config = dict(
    arch='transformer',
    model='CTC audio transcriber',
    dataset='read English sentences (LibriTTS-R)',
    train_examples=15625,
    noise_aug=0.002,
    time_shift_ms=100,
    n_mels=40,
    hop_length=160,
    input='log_mel',
    spec_augment=True,
    win_length=400,
    tokenizer='char',
    vocab_size=32,
    norm='rmsnorm',
    norm_position='pre',
    activation='swiglu',
    mlp_ratio=3,
    head_dim=32,
    fused_qkv=False,
    bias='all',
    qk_norm=False,
    layer_scale_init=0.01,
    parallel_block=False,
    inner_norm=False,
    kv_group_size=2,
    subsampling=2,
    layers=6,
    width=384,
    positions='learned',
    init='kaiming_normal',
    residual_init='none',
    optimizer='adamw',
    lr=0.00064,
    beta1=0.9,
    beta2=0.999,
    eps=1e-06,
    ema_decay=0.995,
    steps=8800,
    batch_size=64,
    epochs=36.0,
    lr_schedule='step',
    warmup_steps=440,
    weight_decay=0.4,
)
Rows from block 2 of a small CTC audio transcriber, named by matrix and row number. Rows with one number belong to one neuron. Each number is 200 + 20 x the weight over its row's rms, rounded and kept within 0 to 999. All counts start at 0.
After each neuron's rows are labels from the 100 clips, of 14976, where the neuron reaches its largest size: "responds to" is what is common among them; "loudest band" is the band of the loudest frequency at the time of the peak. Only what is clearly more common there than usual is listed. The data: read English sentences (LibriTTS-R). In brackets: how many of the 100, against the usual share in percent.
# gate: MLP gate (model.blocks.2.mlp.gate.weight, 1152x384), inputs 154-230
# fc1: MLP up (model.blocks.2.mlp.fc1.weight, 1152x384), inputs 154-230
# fc2: MLP down (model.blocks.2.mlp.fc2.weight, 384x1152, transposed), outputs 154-230

gate.386,205,204,207,215,214,245,200,197,237,218,194,240,204,191,210,171,190,198,171,201,164,183,203,209,185,242,236,191,186,161,225,159,207,165,228,206,208,211,213,180,217,175,216,189,208,187,213,196,218,222,206,223,201,206,204,187,196,184,223,197,184,189,206,210,172,232,241,191,189,192,202,179,189,197,221,189,199
fc1.386,184,222,196,202,197,191,178,197,169,185,204,194,212,180,187,188,194,217,240,162,172,227,229,186,218,127,206,225,188,201,197,207,191,194,230,231,238,212,204,184,211,223,184,207,192,181,216,200,216,163,234,196,202,221,238,208,223,207,203,200,209,209,190,177,202,200,176,173,175,196,160,182,205,178,218,182,200
fc2.386,188,200,209,166,192,182,189,243,223,203,199,207,200,196,183,157,198,243,203,234,214,179,237,195,202,216,231,187,225,225,218,212,199,195,172,170,202,207,194,209,170,187,212,198,212,200,226,184,171,199,187,203,191,225,209,206,215,189,208,200,190,201,195,210,196,221,181,190,174,201,186,224,196,196,190,219,178
responds to: voice: female (94 vs 52.1)
loudest band: 250 to 500 Hz (73 vs 13.5)

gate.691,172,221,221,220,204,191,207,152,187,201,208,205,187,213,214,215,218,217,169,216,200,210,222,163,191,192,191,189,208,199,206,159,217,199,245,237,212,216,209,214,192,205,215,211,224,177,204,212,174,172,196,186,206,195,192,206,204,213,200,221,223,235,210,211,210,222,179,207,174,174,210,239,168,157,217,196,236
fc1.691,206,233,216,200,198,239,200,217,199,182,200,208,211,215,168,196,213,201,199,209,191,226,144,193,183,198,189,205,262,186,215,216,232,203,183,189,200,162,194,222,195,180,211,209,220,232,163,207,226,180,212,182,199,191,196,170,157,170,189,196,199,218,198,169,229,180,222,175,206,164,224,207,199,189,153,213,187
fc2.691,194,176,205,202,203,214,215,208,159,175,224,181,190,215,190,194,208,199,181,177,221,171,197,228,197,198,196,195,232,203,147,231,234,218,210,224,186,222,210,197,203,210,215,234,212,194,210,173,197,186,214,191,226,227,189,163,187,170,172,211,176,205,191,234,208,209,232,238,194,204,224,205,192,205,214,219,204
responds to: voice: female (83 vs 52.1)
loudest band: 500 to 1000 Hz (39 vs 6.5); 250 to 500 Hz (31 vs 13.5)

gate.538,197,200,202,215,186,213,221,182,162,206,199,217,184,192,223,193,169,210,178,200,178,154,215,208,212,185,226,237,193,209,182,199,216,195,233,210,209,206,208,193,220,214,192,228,204,221,213,194,193,223,187,189,220,177,176,202,208,228,199,232,188,210,226,175,183,221,182,222,204,204,171,183,206,194,182,176,208
fc1.538,208,178,172,176,236,199,214,187,245,185,182,175,178,232,222,182,228,203,188,190,233,220,213,199,206,193,191,166,221,187,227,185,183,204,180,194,238,208,193,209,181,179,191,145,173,185,154,176,162,163,197,188,217,205,223,175,212,224,218,207,190,214,185,188,226,188,230,185,194,231,187,207,205,200,200,226,202
fc2.538,171,212,211,191,186,216,178,216,206,164,209,194,200,198,192,201,180,205,198,199,214,223,200,188,200,224,222,205,217,225,214,224,189,194,191,212,153,190,203,199,214,180,263,162,160,202,172,193,232,224,206,212,228,202,185,178,176,197,212,216,192,185,199,201,181,199,175,186,197,180,212,164,216,199,198,196,179
responds to: voice: female (92 vs 52.1)
loudest band: 250 to 500 Hz (35 vs 13.5); 500 to 1000 Hz (27 vs 6.5)

gate.765,202,206,193,199,179,199,185,179,187,200,198,189,194,196,193,183,180,181,183,198,199,203,165,229,179,241,173,196,191,167,186,218,195,187,203,203,210,205,185,186,203,231,185,204,181,164,194,194,193,194,211,201,216,211,209,202,221,205,189,183,228,219,206,204,195,196,245,177,224,176,212,215,207,193,197,205,181
fc1.765,193,199,218,154,218,205,222,206,206,220,164,215,213,184,144,155,203,169,228,213,230,198,156,197,189,234,222,185,201,213,207,222,219,200,191,202,160,205,202,200,220,172,184,164,196,173,172,179,228,181,189,228,209,207,192,217,184,183,206,185,173,220,229,227,204,201,203,171,214,204,218,215,218,173,190,215,163
fc2.765,199,189,201,212,197,197,211,180,224,197,169,217,204,200,217,201,212,225,195,174,196,241,189,248,208,171,203,210,218,207,189,180,173,208,211,253,172,205,206,211,172,213,212,184,233,167,201,234,197,232,200,176,189,147,166,185,212,183,183,192,205,177,202,220,214,171,206,232,181,203,172,161,189,207,227,228,202
responds to: voice: female (92 vs 52.1)
loudest band: 250 to 500 Hz (78 vs 13.5)

gate.393,208,217,224,258,193,241,217,210,211,199,210,189,205,205,202,252,204,195,190,177,200,228,182,242,205,224,213,176,211,206,220,167,222,211,223,207,209,166,174,212,233,214,247,177,183,194,161,218,245,236,208,191,253,186,206,221,206,166,174,228,231,190,183,185,190,205,216,234,220,198,216,209,193,205,154,214,196
fc1.393,191,197,235,212,212,192,175,200,210,198,205,182,176,206,191,172,203,202,205,189,195,166,189,199,150,207,206,186,210,207,224,200,187,184,185,206,232,202,212,208,230,179,206,207,205,231,200,211,196,181,220,181,189,197,203,217,200,238,160,222,190,165,207,169,224,219,202,169,199,210,219,167,187,225,205,163,187
fc2.393,180,196,209,207,197,198,166,203,138,136,196,185,201,189,175,238,224,192,230,215,206,185,174,154,166,219,228,188,199,201,215,230,139,176,199,231,230,211,204,196,213,209,174,190,202,203,228,201,227,180,207,177,188,215,208,193,171,187,224,213,219,207,207,195,191,217,212,160,204,165,183,205,222,204,187,219,226
responds to: voice: female (95 vs 52.1)
loudest band: 250 to 500 Hz (40 vs 13.5)

gate.159,177,204,210,196,196,199,218,205,220,201,179,171,224,246,188,227,240,201,248,185,180,230,140,219,206,198,218,206,206,224,188,180,210,182,179,216,144,200,220,215,229,185,223,234,152,185,180,226,204,219,199,175,181,186,184,191,177,189,167,214,211,227,173,158,202,205,167,239,195,199,176,179,198,186,176,201,185
fc1.159,224,213,207,195,209,213,172,212,199,214,188,185,203,212,204,233,179,225,204,207,219,222,175,194,217,224,201,182,173,204,221,208,199,204,195,219,173,220,218,220,207,204,210,211,197,194,183,229,186,217,236,185,216,223,201,176,238,227,210,210,173,205,204,187,209,229,223,222,210,193,235,198,205,212,232,183,188
fc2.159,191,198,153,198,171,193,209,201,220,218,222,205,203,214,188,190,176,247,188,186,205,161,225,218,238,200,182,204,244,185,188,199,208,203,196,181,243,204,195,235,204,223,177,205,219,204,200,190,178,193,172,184,212,210,189,224,182,194,205,172,210,181,236,213,195,201,188,160,211,213,198,199,225,196,213,201,197
responds to: voice: female (90 vs 52.1)
loudest band: 250 to 500 Hz (36 vs 13.5)

gate.578,188,214,218,196,216,150,178,188,208,204,196,202,208,219,191,177,225,151,174,214,181,207,192,189,181,209,165,215,200,152,233,196,167,165,170,187,242,224,201,205,202,205,180,193,203,198,230,194,186,218,213,186,220,212,216,186,219,212,197,203,193,209,166,213,170,189,217,192,212,185,178,197,200,173,211,230,247
fc1.578,183,212,191,176,199,217,234,205,227,203,231,204,206,204,191,215,194,220,212,191,212,225,219,184,200,189,236,194,214,205,212,200,204,208,232,237,194,194,219,212,205,215,211,206,194,157,215,205,206,209,201,192,171,187,211,185,203,183,232,233,182,210,227,222,194,182,156,173,222,181,202,198,186,198,213,213,170
fc2.578,219,218,176,201,201,159,149,182,220,219,236,201,200,202,218,226,218,188,230,178,200,191,170,187,205,202,212,211,187,213,165,196,151,181,209,187,202,215,216,234,207,185,180,214,167,172,200,236,213,176,187,184,193,185,190,182,230,204,174,229,190,201,176,224,193,188,197,249,187,187,187,216,211,190,208,182,179
responds to: voice: female (79 vs 52.1)
loudest band: 500 to 1000 Hz (38 vs 6.5)

gate.503,243,199,249,220,194,231,234,192,200,208,207,212,211,180,233,211,209,188,143,220,228,187,193,218,185,167,210,178,185,222,217,184,207,230,219,234,162,207,198,213,200,190,199,201,204,208,207,205,212,207,208,215,191,216,222,225,191,225,194,211,219,215,203,203,221,224,231,199,204,183,211,191,205,220,218,201,207
fc1.503,238,209,212,198,213,239,195,213,189,204,201,227,170,184,225,167,187,194,178,190,213,180,207,203,196,198,225,175,204,222,216,202,225,231,218,219,180,192,211,207,188,207,210,176,218,175,205,149,211,205,205,209,227,219,171,177,180,233,199,196,204,185,186,179,188,164,217,212,200,191,220,227,213,203,213,209,224
fc2.503,165,173,198,212,167,207,207,200,210,172,217,210,212,215,237,181,170,213,212,216,201,225,211,170,196,202,241,176,193,212,215,199,188,200,197,239,243,200,226,215,213,192,210,194,199,224,223,199,205,195,153,182,207,219,194,203,170,226,210,208,211,182,212,220,208,204,180,194,217,183,189,204,178,199,192,220,211
responds to: the word "be" (43 vs 7.8)
loudest band: 250 to 500 Hz (62 vs 13.5)

gate.425,215,189,216,194,217,212,194,179,173,179,196,229,210,217,182,182,210,146,183,181,208,212,191,175,195,193,149,203,172,217,214,197,190,243,214,217,168,200,221,174,221,173,171,181,181,175,202,200,190,179,202,182,198,187,218,188,212,213,186,211,208,203,249,202,186,221,184,189,188,164,181,208,177,209,177,185,201
fc1.425,206,180,166,198,227,209,211,195,195,212,233,208,180,183,159,218,199,201,195,205,219,179,213,202,193,178,196,217,188,182,217,187,224,183,211,189,201,199,244,214,184,214,171,196,209,194,229,157,175,186,241,180,167,189,212,182,204,186,192,230,239,214,210,189,206,204,208,186,195,170,193,262,195,217,227,200,141
fc2.425,172,204,174,190,222,167,203,187,197,245,189,182,193,197,159,174,202,187,232,202,169,203,210,231,193,177,191,232,190,212,214,246,154,226,198,203,208,207,209,175,226,204,236,220,199,188,209,211,214,219,217,226,203,184,211,229,184,231,166,190,210,201,246,211,180,218,196,204,172,198,207,237,175,210,188,198,203
responds to: the word "i" (85 vs 20.7)
loudest band: 1000 to 2000 Hz (53 vs 2.2); 500 to 1000 Hz (29 vs 6.5)

gate.611,159,209,205,231,216,202,191,181,188,201,207,207,207,199,209,143,200,189,203,213,174,213,166,231,198,195,201,209,194,218,194,233,188,172,216,222,178,175,203,206,220,226,194,179,202,193,169,210,226,210,206,209,208,213,211,209,184,211,208,223,189,177,242,189,195,200,238,207,206,178,207,204,183,195,195,234,214
fc1.611,199,211,170,186,181,218,206,171,190,213,226,204,202,232,173,202,217,202,189,219,209,218,177,208,202,195,203,183,227,201,201,223,183,184,170,198,207,202,180,246,207,215,215,224,195,204,180,198,193,200,185,204,169,164,210,211,182,180,201,210,181,243,213,183,236,198,207,218,187,214,210,197,231,202,167,178,220
fc2.611,171,191,210,228,214,195,199,213,245,208,207,189,195,181,155,190,166,212,222,211,189,181,216,179,166,206,179,204,209,197,190,178,197,208,212,213,216,198,166,220,195,210,132,190,239,191,190,190,136,180,223,194,203,175,189,192,195,200,214,213,198,212,187,193,169,207,202,180,173,204,149,199,175,201,182,180,188
responds to: voice: male (96 vs 47.9)
loudest band: 250 to 500 Hz (50 vs 13.5)

gate.216,215,201,180,250,217,191,217,201,193,207,198,194,221,188,218,172,204,175,220,200,171,158,252,220,193,181,228,200,203,252,221,181,220,202,190,183,200,204,234,207,193,192,215,195,171,205,203,175,190,213,192,211,212,221,207,201,191,225,192,172,215,197,198,172,194,210,207,179,204,198,198,215,199,161,224,200,179
fc1.216,194,214,175,242,201,174,215,193,235,185,239,211,220,180,234,205,185,165,210,212,206,203,219,202,218,197,176,205,221,203,201,187,234,183,179,203,182,191,190,203,219,182,197,165,198,177,199,207,206,200,226,207,223,155,207,191,159,208,201,188,212,201,234,184,199,197,183,238,196,190,180,229,194,213,189,200,197
fc2.216,191,233,196,196,199,275,172,200,176,228,209,197,211,203,169,223,201,212,207,195,178,202,192,197,208,208,200,204,205,174,185,216,211,242,231,230,246,193,188,221,163,217,185,187,168,200,213,219,205,196,188,204,183,194,188,236,218,186,147,241,191,209,166,183,194,191,218,183,172,196,233,201,180,212,189,155,181
responds to: voice: female (100 vs 52.1)
loudest band: 250 to 500 Hz (40 vs 13.5)

gate.588,207,203,215,164,171,229,211,193,225,222,197,218,212,226,219,187,187,203,200,204,214,170,186,213,210,223,187,201,215,180,188,218,201,208,223,213,205,226,190,236,179,191,188,217,187,211,212,161,218,201,217,187,209,201,197,199,193,225,182,223,199,203,197,223,221,208,219,196,184,195,212,213,240,202,199,213,226
fc1.588,210,196,161,179,155,185,230,203,214,176,181,199,196,266,207,190,203,224,202,185,191,184,155,219,209,205,197,209,182,186,224,180,231,188,172,202,181,198,161,197,203,169,159,171,208,184,171,190,194,176,171,206,200,180,191,176,200,199,151,177,170,222,222,202,199,204,213,214,184,170,218,206,165,201,188,180,202
fc2.588,178,208,207,214,184,230,204,161,214,218,149,180,195,167,182,196,210,202,159,173,196,222,223,214,213,171,194,208,213,197,221,204,215,176,193,199,208,209,221,203,193,190,248,191,204,202,215,223,179,240,203,212,210,195,218,230,228,182,192,211,204,188,208,189,197,200,203,205,229,245,183,230,227,192,197,226,234
responds to: voice: female (96 vs 52.1); the word "it" (42 vs 15.4); the word "was" (34 vs 15.3); the word "that" (33 vs 13.2)
loudest band: 250 to 500 Hz (58 vs 13.5)

gate.674,211,191,205,176,224,225,204,184,189,224,193,197,192,168,179,211,185,174,205,198,220,213,220,206,205,208,211,208,216,188,187,167,190,175,156,170,204,206,189,222,155,188,208,192,187,193,220,183,202,236,213,168,214,212,234,187,222,215,207,167,203,201,240,201,206,218,173,213,225,215,218,227,229,216,244,195,189
fc1.674,225,205,194,221,227,197,182,175,181,187,187,235,209,190,207,192,175,246,241,191,212,212,209,174,189,196,168,207,166,229,218,153,206,226,215,149,206,217,184,182,206,210,204,203,204,201,180,214,212,156,194,185,207,171,176,194,200,192,195,209,178,203,205,186,216,193,179,168,236,196,171,253,181,204,197,179,208
fc2.674,214,204,189,185,199,204,202,199,204,237,217,188,201,191,203,192,227,176,211,167,224,207,220,216,180,190,217,217,203,225,246,179,205,184,184,195,189,203,249,188,177,192,177,171,175,180,210,186,194,230,207,222,194,177,202,197,185,218,185,224,205,192,207,222,195,214,131,222,211,185,211,201,181,205,222,220,181
responds to: the word "i" (44 vs 20.7)
loudest band: 500 to 1000 Hz (34 vs 6.5)

gate.515,177,198,207,268,188,211,174,213,204,195,200,218,220,153,208,213,208,183,209,177,242,237,216,213,200,225,209,199,183,174,228,187,195,198,210,229,193,219,194,187,221,206,202,205,191,188,193,230,237,211,201,178,201,226,199,200,166,201,235,187,201,184,203,209,194,215,257,167,169,196,200,195,210,190,174,208,180
fc1.515,212,199,190,177,221,171,231,184,193,194,219,197,214,254,189,191,196,198,173,210,186,171,192,209,179,186,200,198,191,176,210,233,206,224,183,171,181,182,197,193,205,184,206,243,188,191,174,205,173,204,200,233,194,191,194,208,201,183,177,217,201,210,196,187,189,191,171,241,223,210,210,232,172,212,209,193,200
fc2.515,212,206,212,201,244,176,200,197,230,207,172,225,187,192,196,220,234,193,204,178,186,255,177,218,161,206,211,203,175,198,197,189,217,172,199,187,209,202,221,211,171,177,186,188,206,234,191,211,196,191,166,139,187,188,226,158,193,207,210,203,215,188,212,212,226,221,188,181,187,210,210,216,233,201,192,176,187
responds to: voice: female (96 vs 52.1)
loudest band: 500 to 1000 Hz (36 vs 6.5); 250 to 500 Hz (36 vs 13.5)

gate.113,211,172,221,202,189,183,170,191,217,189,229,233,205,191,204,204,150,201,151,224,236,197,193,206,184,189,159,172,193,223,175,226,223,193,220,204,200,183,196,205,175,224,192,197,179,217,183,204,202,214,196,183,203,179,199,206,167,211,224,210,222,187,202,198,223,208,222,204,195,221,203,186,199,190,186,205,227
fc1.113,184,218,182,197,240,197,225,174,214,156,206,202,186,166,200,198,183,192,174,187,190,219,178,183,225,161,217,209,218,195,200,225,194,174,213,166,228,213,198,199,228,182,202,188,200,209,216,182,208,193,194,205,200,224,199,170,212,160,187,151,184,170,189,188,204,172,197,207,159,196,163,177,233,185,195,144,210
fc2.113,209,178,235,223,192,215,206,186,193,188,201,182,214,216,208,181,169,175,178,222,220,199,170,195,189,174,197,203,195,203,191,230,209,143,221,174,275,183,200,211,211,178,153,233,175,205,199,196,185,209,251,212,224,191,171,196,172,198,209,183,195,172,183,197,184,208,192,229,205,208,222,171,173,182,190,195,210
responds to: voice: male (78 vs 47.9)
loudest band: 250 to 500 Hz (35 vs 13.5)

gate.551,212,189,166,166,178,181,190,173,182,202,157,188,197,197,174,144,201,223,208,238,218,171,221,165,216,162,210,159,185,173,176,212,193,162,178,204,218,223,212,191,198,209,181,179,211,219,236,168,217,180,171,211,201,212,178,199,212,156,224,181,180,183,188,210,189,190,214,196,214,229,227,211,221,214,175,208,207
fc1.551,206,187,236,228,201,209,199,191,200,220,220,220,207,173,182,155,208,169,177,214,183,229,212,155,191,193,176,172,189,213,200,163,173,166,215,210,167,219,246,198,174,205,197,182,172,189,238,194,198,196,241,154,204,229,214,192,204,201,181,180,215,202,180,232,187,203,198,210,202,193,215,169,188,196,201,186,218
fc2.551,173,263,169,169,162,184,187,158,199,198,219,150,197,220,211,200,186,196,257,191,180,188,201,231,217,179,162,222,240,174,245,226,157,210,211,193,212,187,222,188,213,214,206,236,222,180,213,187,197,185,177,192,184,196,217,173,203,187,195,182,191,179,175,179,203,192,216,215,210,239,177,248,233,199,178,207,214
responds to: the word "i" (44 vs 20.7)
loudest band: 500 to 1000 Hz (30 vs 6.5)