python train.py --model="CTC audio transcriber" --dataset="read English sentences (LibriTTS-R)" --train_examples=15625 --noise_aug=0.002 --time_shift_ms=100 --n_mels=40 --hop_length=160 --input="log_mel" --spec_augment=true --win_length=400 --tokenizer="char" --vocab_size=32 --arch="transformer" --norm="rmsnorm" --norm_position="pre" --activation="swiglu" --mlp_ratio=3 --head_dim=32 --fused_qkv=false --bias="all" --qk_norm=false --layer_scale_init=0.01 --parallel_block=false --inner_norm=false --kv_group_size=2 --subsampling=2 --layers=6 --width=384 --positions="learned" --init="kaiming_normal" --residual_init="none" --optimizer="adamw" --lr=0.00064 --beta1=0.9 --beta2=0.999 --eps=1e-06 --ema_decay=0.995 --steps=8800 --batch_size=64 --epochs=36.0 --lr_schedule="step" --warmup_steps=440 --weight_decay=0.4
Rows from block 2 of a small CTC audio transcriber, named by matrix and row number. Rows with one number belong to one neuron. Each number is 500 + 25 x the weight over its row's rms, rounded and kept within 0 to 999. All counts start at 0. Numbers have three digits each. After the name is the row's rms in percent of the matrix's.
After each neuron's rows are labels from the 100 clips, of 14976, where the neuron reaches its largest size: "strongest on" is what is common among them; "loudest band" is the band of the loudest frequency at the time of the peak. Only what is clearly more common there than usual is listed. The data: read English sentences (LibriTTS-R). In brackets: how many of the 100.
# gate: MLP gate (model.blocks.2.mlp.gate.weight, 1152x384), inputs 154-230
# fc1: MLP up (model.blocks.2.mlp.fc1.weight, 1152x384), inputs 154-230
# fc2: MLP down (model.blocks.2.mlp.fc2.weight, 384x1152, transposed), outputs 154-230

gate.9 095:538463497505517502568496517474504523550527508506490451500489556543523467512509518476505505524493515544476495506491499482488538527498521492488486517550504501483487492521534529485531534511556516499525497475521458474534472530522504505
fc1.9 091:499507480511503533498520529510466487484541535456488461494487492487527533487521481475474530513541509576530501465506529473499542499506520465505491490514517513530507457476485509506519506550517498507516529518463505528522532485554516493
fc2.9 097:453525523462482473531500528490493509507500523503510485505501490492489514519523495502504508507493513498503484488518488517516497530537515492490499507481437475532486501473523487484464515492538498494507519475531469461487510492494477486
strongest on: voice: female (79)
loudest band: 4000 to 8000 Hz (51); 2000 to 4000 Hz (25)

gate.548 103:468514509509498509498513494506487481513488527492473414463496557514490473529503508488503488474519473501455465502484453480488501485487465506497508496526500520507469498524508548509520488464540483514495536476475530489466512492511456545
fc1.548 089:478504497482509512465516491499504494510529484531495524499481488530495487503500491548489491508494493500528500535479505494461502523475519485495490479525508485481494505548518504481492521505528506521522496486497482467494491487549454517
fc2.548 092:543475487520491523518528538461491510497501481485531496477504503491492531518450493493469470453522497514511521496508483512509511484492497494493481514514524478554505494458493470527516502522513492506498496515499503530478491501500542505
strongest on: voice: male (79)
loudest band: 1000 to 2000 Hz (31)

gate.382 099:461533536459522475496469496494480529495569514498506486518507517501444487512519521461529513534507481455495526483516499504515470558527443499462497519528535502544498508537484448507499492489531502534515528492539467513494496515491500534
fc1.382 092:526473509440523511506449485470550509441495535468482531476474508526475525483495544479516452492534496501479543482478506506516489487523519506524457488466497462500498482519493476487497473478444474470470505536519487559469454533469450509
fc2.382 098:530515451505528500443512549534510498496479495470516490484491534531518493460533502504480493489472500492480483509532499464491472527470493499541543505541526470501532528508512546530473493450521514488487433479479507455503469513499538513
strongest on: voice: female (91)
loudest band: 2000 to 4000 Hz (32)

gate.575 101:520533540486481519537530524500517555526526504488489472464516488497483467517551485478523524481453490491481457548494500528488490505540507472465504501486483543483436495553548518461553510542514515500476523545505487525495493531503475484
fc1.575 094:489523529508503436489564481490506502508486485461523508453518501536525473495523498505535515511515496520469489509485525520529510526569496536491518532532476508497458502477493511483538477491459511491474475496508465489508471500515526518
fc2.575 103:473465482495500482524454508472497466499507519500496487499496504520519480475520524494485494503499475482532501436533491488516487508508504549525513482464510448524500525498477479508484506503530499457473521445462546486515477501531493508
strongest on: voice: female (100)
loudest band: 500 to 1000 Hz (35)

gate.96 101:496502514502493467470531490485498519515464519454518443517516501480494479501514497491510504511498463525508465466503516498566457503483462487542492468495521490515533505531501500457479445467496521530522515478490475468500487514499496551
fc1.96 104:468494507504464473479504477512521461445472483536536481477495491486537523508444491499477525486459509460474456480480504488471497474485528525510488537481475491505471513454475481518444518454525500471518499504501467480511493509483506514
fc2.96 095:493499482540498455503503476490497514515547479501495517532449507431561528497559476500488462470528468518468521471515522493512493505531507513522535461512508523459495488512450531485534492509515470464520490501528546507519518495504489520
strongest on: voice: female (97)
loudest band: 500 to 1000 Hz (52)

gate.715 096:491526529515490498490475499502458487505490559513516523505516504521502530471536476496460504519523509495510535507475519466474533507519493475501495510478493499511535499484472496508503507519500501518520468476502492507508491509521545464
fc1.715 089:503534502478452487486506501484486561488500480513506486512496498544512494498491506496462526505536466489454526502492484487490510549584499498504535522508494476499511507498514488498520480503478477506497527481524472533464546483433490524
fc2.715 086:495523542501500501485470510514478492497519494514500497442486480548467516503494526521494501480563525471451474455513511511554538536504486504506495485544522444531492497527480523509488494481494488511488490537494504474555511483527509486
strongest on: voice: female (82)
loudest band: 250 to 500 Hz (47)

gate.349 118:484472508496503505508453459530529499514490505490512495477489524477473458486503541492527514487520479485505477524463469516511467537494472504450480516539491484496509511534509489538454484476520520538518519544476483536523500501467448520
fc1.349 103:516512474488511475532525502499522495489450464483523461491521497500470505467500506506531567508456493450463497513456479528499506509529496508493484452468504529510471480506487487521446483562537491485481515488525488484474516470488509488
fc2.349 118:461507497491551495507531561443486487507531501481515499546536467464508501547513503516531496499451520515523520554504504501478491497534477475546498468531484479500518498486486532485523496493482483537507506493475501492498435500529496487
strongest on: voice: female (95)
loudest band: 250 to 500 Hz (37)

gate.275 106:476502537566456497519521519513494498509485511503485468509485488504514488495464533522502539518493557504550515459524503502543514527539479467492490530518511499502481543449503520497519531524505457481500456509522456505524519500492544502
fc1.275 102:488543478475495478463530508473505506493522492526518486483504489459504466505519508531507500462471513503490494491504481485517484461460491525485502534481494516504451552491481528524499555475474508507537482502497532491499491499523486517
fc2.275 096:469491519515547496484474489503484471493463470508510541462505482505489504494506511514514512479562444477516535529522470507505509463502461502495484519487520489523497497558507502478504503522481489514477514489500488484513500501493468504
strongest on: voice: female (90); the word "i" (43)
loudest band: 1000 to 2000 Hz (32); 500 to 1000 Hz (25)